Rows from block 1 of the decoder of a small image VAE, named by matrix and row number. Each number is 128 + 32 x the weight over its row's rms, rounded and kept within 0 to 255. All counts start at 0. Numbers have three digits each.
Before each channel's rows are labels from the 100 images, of 14976, where the channel reaches its highest value: "strongest on" is what is common among them. Only what is clearly more common there than usual is listed. The data: capsule endoscopy frames (Kvasir-Capsule).
# conv: 3x3 conv (decoder.mid.1.conv.weight, 192x192x3x3, each kernel summed), inputs 0-95

strongest on: finding: ileocecal valve
conv.167:076121129128142101120119133116126123128126094127133128063127115123126118128138116134084132115128095128158121109125128128127213128082128132156142121132128000126127128053115013130113071112128112126128123125129128123128126128134147133128129128117123126137128128127126129255127122132128131128

strongest on: finding: ileocecal valve
conv.151:109113128126125141085106130176129120155162141124097129133129128145124124255127145106149113135156160171101120155117135129045141126141138124078125129167140131129130135202128129111131108132128182130139108134157125174146119134201107112134167096134160151125106120101134255130132129082146143128

strongest on: finding: ileocecal valve
conv.47:145123154122087126108091127124121120119127124125082126105124097106123110128121119122132114088104058125133122049117126125122133122070128122055127140121121127126129124053122123191128131127000119125127111124122127119115125127124112123127122111082129125124255126126104127126117128126127118126

strongest on: finding: pylorus
conv.169:110144114131114140125120146095112132136126149125079129163127071085131099122091186137100124069000141146122132118093129127122135103085050135109151134173126134128130130119077061141129029141087161125115131129143074136076086130156109120128131119118123103101139127124067100084106147102124105127

strongest on: finding: ileocecal valve
conv.28:116135116083116106161146098144146098062134110133121130087133121101152160077129122146133126131146178116126225143118129137089173131133121133159072183151111128141143146138148132109125084124097168106126121098149128109128122126084165116127145119153179122133112157128122120127162158103094140166

strongest on: finding: ileocecal valve
conv.103:218126180124116101119132129096043172127076106100115122088127102130151088170097097051173159123114137144148148153096112129148137130143121100121196143106123127134117117126102044160096117110113169113129163099121122071124143122128094106096093124103059114079190124131138132136140158114123107128

strongest on: finding: ileocecal valve
conv.170:097119120118154079119130150116120132122127130124136128096128133122120116128131109142049152104112124129152135155123128129128189112105120125143119127150128000128128130102126040100101067127120118128128128128131127114129107128096136112128122127142120120137113128128120131249118159132128107123

strongest on: finding: ileocecal valve
conv.96:132128112073068107140119124133087095086133051123120171177112091134143144128165049134134135063121085133103123066102147126123124133132127095119128132184138133111129143141170145091147150102121120123141186104096158155124116112134087141129165089119157187135128124126155159134173157099116136123

strongest on: finding: ileocecal valve
conv.26:116122130064105127130121149148133124045117133136107139139129095107146151135058163007109127109153137115162108089136128128144149132129101116131139126193131129125122136151137171129110126123127120132132190129127133038143117127149104111129160125169142132137130129130113130130153140083127050126

strongest on: finding: ileocecal valve
conv.67:118121171119087107111079137134126105126130123128060128081127131052106097128127117142139118114122088132117151072106128128118116123132132150062145129132128128129128129078147118167127097128037124130128102127124128098140119129122121145129124116104140101143255126130099129127126119135128127128

strongest on: finding: blood fresh
conv.157:121115147113095139110149159091164184132116124119067219122121094102126131128123121095189127113171100121117134134151163132128124112146156178181134129202130169162135164119148182154076098123131130134141168120197132138110131125119117133131200120149134175167127123130157145130182178137127125140

strongest on: finding: ileocecal valve
conv.54:066128124119124121160161131103132108151121096129117128123127141126129109128160109121074108130129136129128117128123128129127164128103134114109127128119129127131123128144129170124131156067126128127229091080141255119142111128126146125129127128116126113135128128128131126128127146134128106127

strongest on: finding: reduced mucosal view
conv.75:114143116132126176080148128141143180142120126123142121135132059115118127121117123129082124193165157123144153068141130131126168094130117137134087123031136123158122135118176067142071113123115111138120079113136112032086142132113147097137161124129114102128129139169128056150183075179127143125

strongest on: finding: ileocecal valve
conv.162:121117133066139125109127164120110112059123115135109132146137101099141128135102172096131165097083118135127115194132121132110144123117116103104117124174125129131129132132141168122104098127126140130128143136141132122119119132154108109132156133136139095145125127127100105131160181056129039133

strongest on: finding: ileocecal valve
conv.143:087118161132134167137138096179147124124103149127125142156122144148123149129157153093103103082176113133155144014125117126146158120149083141108114119117101149133136128158133107223083148133127106146119124146157136072135169130138116102132100144095118098143127120125154127126149141152137134130

strongest on: finding: ileocecal valve
conv.90:117120122116121115122124141127124130124127124127126128068128145100123127128131127127055122116111120129153129139119128128128174125094124130114106125123128000126125127032119058113101056128128120127128128128144128121127120128126134123128126128126124124134115127127118127255116214127127121126

strongest on: finding: pylorus
conv.36:149112092099153064127126130091125118118131096110073065126104120091087043101074120083123154070094112118132187121096043109099101118106100073132122132117045140107125039113050108118099136107099131116128111093112129103093094106097123070106062105103103118064129108097129131112112136098125074114

strongest on: finding: ileocecal valve
conv.117:173123092120113125116092129129124116120129133126094127119125107107122110128124125126137121115116088126146121066124127128126140115132128130046124147124126127127127127074133110170127072128000121127128101127124128113108101127125098129127119127100134000123255127128097123127129129127127117127

strongest on: finding: blood fresh; finding: ileocecal valve
conv.40:149122137114159136105122064104150152132096146125105128117124085123116122128114109166128148119106106134077113128138128132082118130130123143120187120069128228122126137135112104117134007128127121126121118129139127118105130116125096153128140127140126129132128129129095116049108152139128090126

strongest on: finding: ileocecal valve
conv.148:150119129126110043114114123096127055066127127111131128089128137096077109255126127133120067129129141141102145110124128128085126110116115107098086096125127128128095125153120154127121191128128094128128106128099128092123098128139098126128131128109222128102128128128094150128126118069128128128

strongest on: finding: ileocecal valve
conv.112:129146149080130118155142191127120096116100083138111117146096104118146162137133177024162139028102133142110111103110143109090116120137152121123161121255126139100121140150139111121138155123126115150139207128106122149134173125145133161108128124115122150161130144107085122134101154058122065118

strongest on: finding: ileocecal valve
conv.100:116132129086127167109140159156129115027142153128121131128133140122152160131022200023140114112158130104053115123135132133127143150134113129134131128249135128129127132150133209127114122123128126130131171128127134054115103131172113103132178130142110119112125132133109120128183163047132080132

strongest on: finding: ileocecal valve
conv.173:109121127128140125127126144130128116127127130128138128093128120116128126128130124134126132120124106129165129095129128128128202127094127130137134126129128000127128128084127080129127000128128123128128127128133128124127128128133138129128127128132124127134128128128118131255122200134128130113

strongest on: finding: ileocecal valve
conv.66:106118122118136124129138147129128124124127131127132128090126117122123126128129124135099126113110122127181113101124128128128184125099123127143122124137128000127127128092119114117116000128128110128127128128135128118127117128121149111128128128131118126134121128127117128255122222127128126128

strongest on: finding: ileocecal valve
conv.74:166112076140110084075109108136146087101130126117098109088120113086075086152101082174123111097119124126149103065122104131073129087123085145131083134089101137131119113088062128137128192134127112123121066127160106149094047119090116090116139112124147126098126126125184085130119124101126141124