config = dict(
    encoder_arch='pvt',
    model='image VAE',
    dataset='capsule endoscopy frames (Kvasir-Capsule)',
    train_examples=42238,
    image_size=48,
    crop_scale_min=0.7,
    horizontal_flip=True,
    bottleneck='kl',
    downsampling_factor=8,
    encoder_norm='rmsnorm',
    encoder_norm_position='pre',
    encoder_activation='gelu_tanh',
    encoder_mlp_ratio=4,
    encoder_head_dim=64,
    encoder_fused_qkv=True,
    encoder_qk_norm=False,
    encoder_parallel_block=False,
    encoder_inner_norm=False,
    encoder_drop_path=0.1,
    encoder_patch_size=[2, 2],
    encoder_depths=[3, 3, 3],
    encoder_widths=[48, 96, 192],
    loss='l1',
    latent_channels=16,
    decoder_norm='layernorm',
    decoder_activation='relu',
    decoder_widths=[48, 48, 96, 192],
    decoder_blocks_per_level=2,
    decoder_block='plain',
    decoder_attention=False,
    decoder_upsampling='transposed_conv',
    kl_weight=0.1,
    init='torch_default',
    residual_init='none',
    optimizer='nadamw',
    lr=0.0017,
    beta1=0.9,
    beta2=0.95,
    eps=1e-10,
    l1_shrink=0.01,
    steps=16600,
    batch_size=64,
    epochs=25.2,
    lr_schedule='linear',
    final_lr_fraction=0.01,
    warmup_steps=330,
    weight_decay=0.2,
)
Rows from block 2 of the encoder of a small image VAE, named by matrix and row number. Rows with one number belong to one neuron. Each number is 50 + 15 x the weight over its row's rms, rounded and kept within 0 to 99. All counts start at 0.
After each neuron's rows are labels from the 100 images, of 14976, where the neuron reaches its highest value: "top examples" is what is common among them. Only what is clearly more common there than usual is listed. The data: capsule endoscopy frames (Kvasir-Capsule). In brackets: how many of the 100.
# fc1: MLP up (encoder.blocks.2.mlp.fc1.weight, 192x48), inputs 0-47
# fc2: MLP down (encoder.blocks.2.mlp.fc2.weight, 48x192, transposed), outputs 0-47

fc1.105:44 50 50 50 50 86 62 50 50 50 50 92 46 48 49 50 50 42 48 62 50 31 50 47 35 24 50 49 17 50 48 40 50 50 50 50 41 50 68 58 00 50 23 50 19 50 54 50
fc2.105:16 50 50 50 50 77 50 50 50 66 19 85 36 50 48 50 53 76 50 50 76 50 50 15 21 50 50 50 50 66 46 39 50 50 50 50 50 50 50 80 50 68 38 76 27 47 50 50
top examples: finding: ileocecal valve (53)

fc1.70:59 50 99 50 57 50 49 46 50 48 50 50 50 50 50 50 67 50 63 51 68 50 51 50 01 51 46 50 50 53 56 03 50 82 63 79 54 50 65 48 50 50 46 50 65 50 50 33
fc2.70:50 50 23 50 50 50 08 50 50 88 45 50 04 51 50 50 32 85 57 50 50 50 58 33 50 49 50 50 50 50 42 50 63 50 50 68 53 56 76 50 50 50 89 49 50 50 47 50
top examples: finding: ileocecal valve (33)

fc1.30:57 50 50 51 47 50 26 61 66 59 45 49 50 65 64 50 50 60 62 50 50 76 56 58 50 72 49 50 99 50 69 67 50 50 67 50 50 50 39 50 57 51 87 52 97 50 44 50
fc2.30:49 56 48 50 51 50 41 50 50 50 50 14 50 37 50 50 50 50 50 49 50 50 99 49 50 50 50 50 50 50 50 50 50 64 48 68 50 50 48 00 50 52 50 50 62 69 54 50
top examples: finding: ileocecal valve (27)

fc1.111:60 50 70 50 50 50 45 50 50 36 50 49 50 39 09 50 33 50 30 50 44 50 50 50 50 11 50 50 35 50 50 39 50 50 50 34 50 36 79 58 50 33 00 16 50 51 49 50
fc2.111:50 70 08 50 50 33 41 50 53 50 50 50 55 50 45 50 49 50 50 16 52 75 97 09 50 50 21 50 71 60 50 50 50 29 50 49 50 50 50 54 50 50 50 67 64 63 54 49
top examples: finding: reduced mucosal view (28)

fc1.166:37 50 50 50 50 50 50 50 50 50 50 50 50 50 29 50 28 50 19 50 25 29 49 53 57 43 63 49 50 40 35 50 38 20 39 11 48 49 50 50 50 44 56 49 00 50 50 50
fc2.166:50 54 50 50 50 50 41 50 68 82 47 45 78 50 00 50 26 50 50 50 31 64 70 49 50 26 50 52 92 50 50 50 50 50 50 39 50 50 63 64 50 50 50 50 50 79 50 52
top examples: finding: blood fresh (26)

fc1.102:99 50 84 50 50 50 23 50 50 51 49 50 38 50 50 50 37 50 54 52 50 81 53 50 50 50 50 55 48 50 50 45 91 80 50 58 55 50 66 60 50 50 56 49 50 84 49 50
fc2.102:50 44 49 48 50 62 50 35 46 50 50 57 17 50 66 50 49 99 60 60 49 50 31 51 62 70 73 50 50 32 47 50 51 50 43 59 50 45 50 51 50 71 50 52 10 50 50 50
top examples: finding: ileocecal valve (37)

fc1.141:50 49 43 50 30 00 52 50 48 50 50 40 50 50 50 50 25 50 50 48 42 50 50 74 56 50 50 50 67 50 48 91 50 19 48 21 50 50 02 50 50 50 50 50 50 37 39 50
fc2.141:50 50 50 50 50 49 55 50 50 51 99 10 68 50 50 50 40 48 50 50 13 50 50 82 68 50 50 50 66 23 50 95 41 29 45 50 50 50 50 50 50 44 54 50 50 50 50 50
top examples: finding: ileocecal valve (69)

fc1.179:50 61 58 56 51 77 50 50 52 50 28 78 50 50 50 50 60 50 50 73 78 50 53 37 28 50 50 50 00 50 50 27 50 82 51 79 37 50 73 55 36 62 50 50 50 50 62 50
fc2.179:60 50 50 50 50 50 50 50 43 50 93 36 57 50 50 50 50 20 50 50 17 50 50 70 69 50 50 50 69 47 50 75 47 50 41 50 50 50 50 32 50 00 65 29 50 50 49 50
top examples: finding: ileocecal valve (68); finding: blood fresh (27)

fc1.176:51 50 55 47 50 44 48 43 45 42 49 50 45 36 32 50 50 29 34 51 50 51 43 17 27 16 48 40 01 45 41 17 46 51 52 51 50 42 74 50 50 48 23 35 16 53 53 49
fc2.176:62 60 67 47 53 62 45 47 53 48 02 47 48 44 61 51 61 21 43 76 62 49 16 74 46 50 49 50 39 56 59 42 50 65 56 50 49 50 53 11 50 29 55 13 51 48 59 53
top examples: finding: reduced mucosal view (31)

fc1.25:62 50 50 54 47 06 39 55 50 51 50 36 51 63 64 50 50 62 51 50 50 66 51 55 66 79 50 53 80 51 50 58 48 39 50 50 50 50 46 50 99 50 77 51 86 50 48 50
fc2.25:37 45 50 50 50 54 50 50 50 50 15 75 43 58 50 50 50 63 50 50 71 50 50 00 05 50 50 50 37 67 44 13 50 50 50 49 50 50 50 78 50 48 35 54 31 50 50 50
top examples: finding: ileocecal valve (45)