{"downsampling_factor": 8, "encoder_norm_position": "pre", "encoder_drop_path": 0.1, "optimizer": "nadamw", "lr": 0.0017, "final_lr_fraction": 0.01}
Rows from block 3 of the decoder, named by matrix and row number. Each number is 500 + 25 x the weight over its row's rms, rounded and kept within 0 to 999. All counts start at 0. Numbers have three digits each. After the name is the row's rms in percent of the matrix's.
# conv: 3x3 conv (decoder.decb.0.1.conv.weight, 96x96x3x3), inputs 0-7, a 3x3 kernel for each
conv.52 046:493495500387499515424505587499500500500500500500500500497511498513503501499498500501500518501500500502501501499500493497499500496499500501501509502504429500502500499469500467426450493475493500500500500500500500500500
conv.53 041:501498502578501486516499504500500500500500500500500500495498499511500507490494485501500500504501500502502500505483500488496505490466499502504507499499510500500506500500500500500500500500500611618517647687559517500500
conv.54 090:508507495500512499497506506500515500503502502502500500499490525500369507499508502526533544501523508501486530499511505503441507522514522500507501513501500501496484500500498500493499499496499500486501500500500501515500
conv.55 108:489499531398514569481506502500501500500500500499500500502501483511452503515608520465485499488387437486495441500500498488489500491474496497494455479494419498448499501487500500493502501501500500502500500475500499499499
conv.56 044:503527508500519500502507499499496487499490499498499488496502492500411484484492483500499502497466524499488499499500545452500502525486566499500498498499501498498501496500494501500494501500493428366479406268385489485475
conv.57 047:500499462495350496436500457500499500500499500500500500498501502500499499500501518501509486498490501499500503499501498448514399502485533517500498504500501499519502498500498467500499496500498478500503380299501434403499
conv.58 121:501493523503498502517500518501499499500493495501500500443471476483486446480501451489506527491501500501500508491492479498496484494509495501499505505534524510508503499500499497500496500500499500498505494500500500501500
conv.59 047:500500499532499499509499500500500500500500500500500500500500496499499500498500500499497442501500499500500500500500500501479500500500489500500502500499504500500503546637564636723644592677592500500500500500500500500500
conv.60 060:457490444414537479492607471500558500500521500501501500505506513461482493487500501497500501497500500500527500501502496501500500509503503514500494507500495529501501500500490500500446500506499501529540419500638500501542
conv.61 090:437498485491441489499483466509501503500499500509500503532503524514504497519495502487500516504500501530500515499473507523500509503458492486524501499500529483500514504502500500500499512499499500491498495479495499491500
conv.62 115:488514494495540496500541496500500501499478500499497500510528520548527499485500491533621550543644641523518591533518493500526534501489478539522500522518563546536542496496500489499501500501505500503503498499500497487500
conv.63 051:500500500500500500529500499500499500500500500500500500500499499496484500506513502503503503500500502495499502500500502500501501500499500500500499500500485500500500500500500500500500500500500500500500500500500500500500
conv.64 089:508504490500493527480458504482493480499500500493478495500494506494500496494496498508489467496502487504510512491501485499502499492500492492499499467457508489494512491480498478500500496500500500500500500507499512500498
conv.65 089:538501489618477480567499482499499500499469500499499499467495466505497499499432498480502494459488499479499514453493500500404472438449486484498501501501503507498502499498509498453511496487502499486500516486495510500500
conv.66 071:499493485486481504429487546500501502500501503507499500524516493501473499497493501519487482506506499476498501497500497502442509470502428502502508498501498500508504519500526500500512499459499499500500496499523498514501
conv.67 174:510505513492522481509502459500501504495500500499499494459458508507507503447516496465544518473515505463487503451493491497501519485491506495499483473509502498433507496501500497500506501497500501500502493491500500498498
conv.68 085:494499460499510556500480467502501501500500500500499497502540534481393513492504492500496503489420481506543508487491451489513512500494502500514516485514377488515493501500499500528500527516500487501500468500500459500500
conv.69 119:501555526490498509464531521499500500500500499499500498470474538509510439530448515485498511495498501519504509501512509490479506510499499505508465494483488498503522495499500500500500502501500497501507492497499499495497
conv.70 146:498446532481461467492503485491496482500500485500500479501535530479464493522500500463413568527488452547506500503499494512589434506492526474483418486429474494473364500469499500499475510502500504500500502501501500501502
conv.71 094:576527501487494528487516527478475479461499500501500500490498515501514504445476499503500472486501497487511517511537508492503492520508498520493502500501507502504504508483500478501500502503500514498502500500500499498499
conv.72 067:442489487469500461464433501500489488472461443499469462540457502556574500501467501476510522491535511494511503500517526520522502501519503533502506540498473517458494501500500500500498500500501502474497449443498498500499
conv.73 070:562529563526510570579517682500500500500500500500501502495514503501392532502501505498513500500498500485538518525561552505500507534548520560503501503511489497526504500500500499499499498498494500501498500500501500500493
conv.74 168:488484492513509461504440452496499482501502493494500499485484495442591456511518467515512557513545529556535534470500512449450492464473481483467484505490501501500502500500501500497500507500501496500497500498492499493497
conv.75 077:496434486499465498438462486501500500489439500485462500511488498498538501495490499492487476501502512467488500505496500532483519500500496501491502502501552502500517501500499501500500501486500497494502494433495500500499
conv.76 129:497501493506499504503510482501501501500500500499500487488471511504518512476484488534528505493504513500490517523499520508507503509510501505513514491474500491505489497496500500504503500498500501500502502500502500499500
conv.77 116:521514529490463565506574544500500500501500500497498499501508496491490489481492483420411419382399464461439410480475497493493511500499502452471496454511444457506486505500500502500500508473494490499495493498499496500489
conv.78 124:498494461510451497494513510500483501497491499503506501501496535501551499517533504521500499496501499489540508500496489494519500491466499500470506541498500534491506478494497501500499501500501498500497500501500500500501
conv.79 086:500499497496500514456492489499501493500500500502501501499481506495520499504490499499495501500500486503507498496499511500488508511501489495500500497501523500487501500500500508500500503500500497496500502459501502489500
conv.80 059:493502470500503507505500482500499499500499500500500500491510491482499495516498513500500500526498503501517501497498572498498493523500484502494501484497500498518513500500505498500500489499498495415501526500500578622538
conv.81 126:499498523498584496498477500498484499479486499495484499464486500504514465498509513507501528499479510548501515444469498500508490494499499503500496497493525502501500488495499500467500500500500500500497500508500501501488
conv.82 081:499483513494449520517515473502465498502469497500499500481444491498516477500491493513490469504500500504483497526500494500504498500509497485496446481478639500493520500501500500499491500506507500500509500479500501500522
conv.83 095:491500487505496506503488482500501498501500499500500496510516528490337525535497491500498462503503501528500502520499504501496503491530503506502506509541429548544500460457476485462468490493476494494489497493491479473489
conv.84 112:519502509480544501499448496491475464489496462498490491496499515499501491506500492502508516475481510494489467500428478497500420499473499467467385500457500500456416499494500491444452499499497500500500500500500500500500
conv.85 073:519486485514354492502516480491470473486494461480468481510491509502531502497446473504500494510516487501500494500518512500502513515516508505497503504500500505517520501498500501493485502500496500497500500527505499500500
conv.86 109:502494484542464480484510535497498500500499500501517500507522526478533507486516498497483508487459532530415439496486466500478497490520494495501501499503499499478424501500501502499500500497500500497500494476501501501502
conv.87 119:447453507452500446422420469503499500505500505501500503507451499483506477478490501493401453484508468456473498498497505503481463502491483473502496500448519519506500499500499500500500501500500500501500499481500500498499
conv.88 069:520459497536504486574501488500506542474498611500500522487499498500483491474497519516480498500394499541500505521502479505458505493508504499505504497522500499522505501514500500500496500504499499491499463435500486494500
conv.89 078:507530509502515535502508570498500500458494501496500502499495491487427502515515500514512481493501499456504492509508504502526514545505516498498503501499499500498497499499500500495501498492502504501493500500500498500499