python train.py --encoder_arch="pvt" --model="image VAE" --dataset="capsule endoscopy frames (Kvasir-Capsule)" --train_examples=42238 --image_size=48 --crop_scale_min=0.7 --horizontal_flip=true --bottleneck="kl" --downsampling_factor=8 --encoder_norm="rmsnorm" --encoder_norm_position="pre" --encoder_activation="gelu_tanh" --encoder_mlp_ratio=4 --encoder_head_dim=64 --encoder_fused_qkv=true --encoder_qk_norm=false --encoder_parallel_block=false --encoder_inner_norm=false --encoder_drop_path=0.1 --encoder_patch_size=[2, 2] --encoder_depths=[3, 3, 3] --encoder_widths=[48, 96, 192] --loss="l1" --latent_channels=16 --decoder_norm="layernorm" --decoder_activation="relu" --decoder_widths=[48, 48, 96, 192] --decoder_blocks_per_level=2 --decoder_block="plain" --decoder_attention=false --decoder_upsampling="transposed_conv" --kl_weight=0.1 --init="torch_default" --residual_init="none" --optimizer="nadamw" --lr=0.0017 --beta1=0.9 --beta2=0.95 --eps=1e-10 --l1_shrink=0.01 --steps=16600 --batch_size=64 --epochs=25.2 --lr_schedule="linear" --final_lr_fraction=0.01 --warmup_steps=330 --weight_decay=0.2
Rows from block 3 of the decoder of a small image VAE, named by matrix and row number. Each number is 128 + 24 x the weight over its row's rms, rounded and kept within 0 to 255. All counts start at 0.
After each channel's rows are labels from the 100 images, of 14976, where the channel reaches its highest value: "colour at peak" is the nearest of a few named colours to the mean colour under the peak. Only what is clearly more common there than usual is listed. The data: capsule endoscopy frames (Kvasir-Capsule). In brackets: how many of the 100, against the usual share in percent.
# conv: 3x3 conv (decoder.decb.0.1.conv.weight, 96x96x3x3, each kernel summed), inputs 0-95

conv.88 [145 169 114 110 121 142 132  92 168 111 116 115 129 154 124 131 108 110 112 114 133 119 116 137  89 152 154 122 116  85 136 139  61 130  84 121 143 115 134 126 121  89 129 142  93 113 132 171 120 128 128 148 136 189 128 118 102 125 140  81 116 121 112 221 108 132 133 163 137  98 147 148 174 147 121 141 130 124 120 139 133 101 113 122 118 113  83 150 130 120 127  92  91 136 125 107]
colour at peak: orange (71 vs 13.4)

conv.20 [128 255 129 128 130 133 128 123 137 129 128 150 128 130 128 124 129 128 128 108 127 129 128 129 128 130 128 128 128 128 128 134  81 128 128 128 126 128 238 245 128 125 128 128 131 128 128 128 111 133 128 128 128 123 128 128 118 131 129 118 128 128 139 128 107 128 115 129 128 129 128 122 127 144 128 128 124 124 111 142 128 118 126 127 109 128 128 118 141 128 128  59 125 128 128 113]
colour at peak: orange (95 vs 13.4)

conv.83 [115 127 105 127 143 155  55  96 163 125  95 100 137  98 124 129 154 121 148 129 176 109  87 135 103 136 133 135 117  87 146 125  62 130 133 167 117 113 101 132  97 171 131 166  90 143 134 139 142 113 132 131 147 131  97 123 178 126 102 135 125 132 135 145 137 140 133 100  99 121 167 171 197 137 125 134 113 125 118 145 146 127 118 121 126 130 116 142 141 180 129 127 145 134 167 123]
colour at peak: orange (71 vs 13.4)

conv.31 [ 68 111 135 114 142 128 126 131 130  97 125 122 127  90  79 152 141 130 111 122 123 118 149 129 125 160 112 130 126 137 111 127 150 108 110 114 146 124 125  66  79 146  94 112 150 127 103 129 155 112 112 112  99 117 127 118 168  97 121 120 137 104 116 106  83  91 141 146  83 138  98  78 111  95 113 131 134 135 144  98  71 138 130  54 136 117 127 133  76 139 114 129 139 110 128 106]
colour at peak: black (44 vs 3.8)

conv.61 [ 77 134 150 141 119 137 132 116  59 113 143 144 127 140 132 101 184 135 125 150  82 136 131 117 143 136 154 100 130 120 182 136  91 129 151 165 105 148 128 134 143 101 137 127 176 107  90 150 116 105 132 133 135 122 128  87  97 161 133 127 134 115 140 141 190 111  84 104 160 119 161 159  96 153 138 106 126 115 129 159 154  88 107 139 119 129  73 134 132 131 130 121 116 132 124 142]
colour at peak: orange (44 vs 13.4); grey (27 vs 9)

conv.33 [141 132 162 137 128 121 131 106 127 110 115 178 129 168 135  34 153 123 114 140 108 128 116 131 138 119 129 128 132 111 137 191  93 131  93 148 125 145 135 130 155  90  96 138 133 126 142 163 120 103 128 152 130 132 132 162  94 166 110 114 112 123 120 142 162 163 110 139 159  70 149 144 103 147 135 134 135 144 118 126 107  77 153  63 109 101 144 145 132 125 129 103 137 129 127 145]
colour at peak: orange (53 vs 13.4); grey (38 vs 9)

conv.11 [135 170  97 125 134 133 128 119 172 105 129 146 129 121 128 162  85 142 129  19 127 130 107 141 124 122 126 128 128 137 113 101  93 128 124  90 124 131 168 143 100 123 129 126 123 125 128 129  91 161 129 121 129 106 129 129 183 129 122  87 103 125 105 138  95 131 116 146 131 128 126  85 109 132 126 130 119 114 100 113 128  91 125 123 109 129 115 103 125 109 129  31 105 123 128 114]
colour at peak: orange (97 vs 13.4)

conv.4 [ 52  83 141 120 150 126 125 129 131 131 106 184 128 126 108 167 146 130 115 118 125 117 135 114 117 130 121 131 121 139 120 129 139 120 104 120 146 130 123  54  75 160 119 119 125 132 132 120 165 139 124 122 107 116 127 117 136 118 134  92 121 117 130 114   2 116 146 118  87 130 117 122 146 115 138 149 125 135 134 133 113 109 142 130 155 101 125 119 166  96 118 129 128 112 131 105]
colour at peak: black (84 vs 3.8)

conv.17 [128 198 129 125 127 112 128 128 135 130 128 155 128 125 128 104 123 128 128  50 122 129 128 128 128 132 128 128 128 126 127 116  69 128 128 128 129 128 219 189 127 103 128 128 131 128 128 130 124 122 128 117 128 102 128 128 128 128 127  91 128 128 119 121 117 132 101 128 119 129 128 122 107 133 128 129 105 113 122 138 128 109 118 120  92 128 119 120 136 125 128   0 122 127 128 111]
colour at peak: orange (92 vs 13.4)

conv.80 [118 127 126 140 144 130 125 173 124 151 132 155 128 201 147 143 131 128 130 148 117 152 225 149 184 148 122 130 176 153 132 133 143  49 126 170 125 146 134 127 118 108 136 125 128 116 135 124 164 159 114 145 155 131 127 137 138 139 124 146 131 138 132 130  87 137 136 106 128 132  80 178 153 132 117 132 135 162 134 103 167 128 126 134 132 129 147 146 121 134 133 122 105  89 128 134]
colour at peak: black (46 vs 3.8)

conv.49 [163 125  86 125 128 137 127 128 143 130 126 140 130 157 116 115 179 127 155 121 135 111 122 133 127 130 135 136 126 126 104 109 121 129 130 109  12 126 126 126 118  88 103  72 116 129 126  99 105 127 128 145 131 132 124 188 161 122  91 123 108  85 141 118 116 145 130 133 120  85 142 117 141 113  83 176 112 147 130 121  87 110 107 172 129 139 137 144  74 126 128 130 137 126 128 134]
colour at peak: black (92 vs 3.8)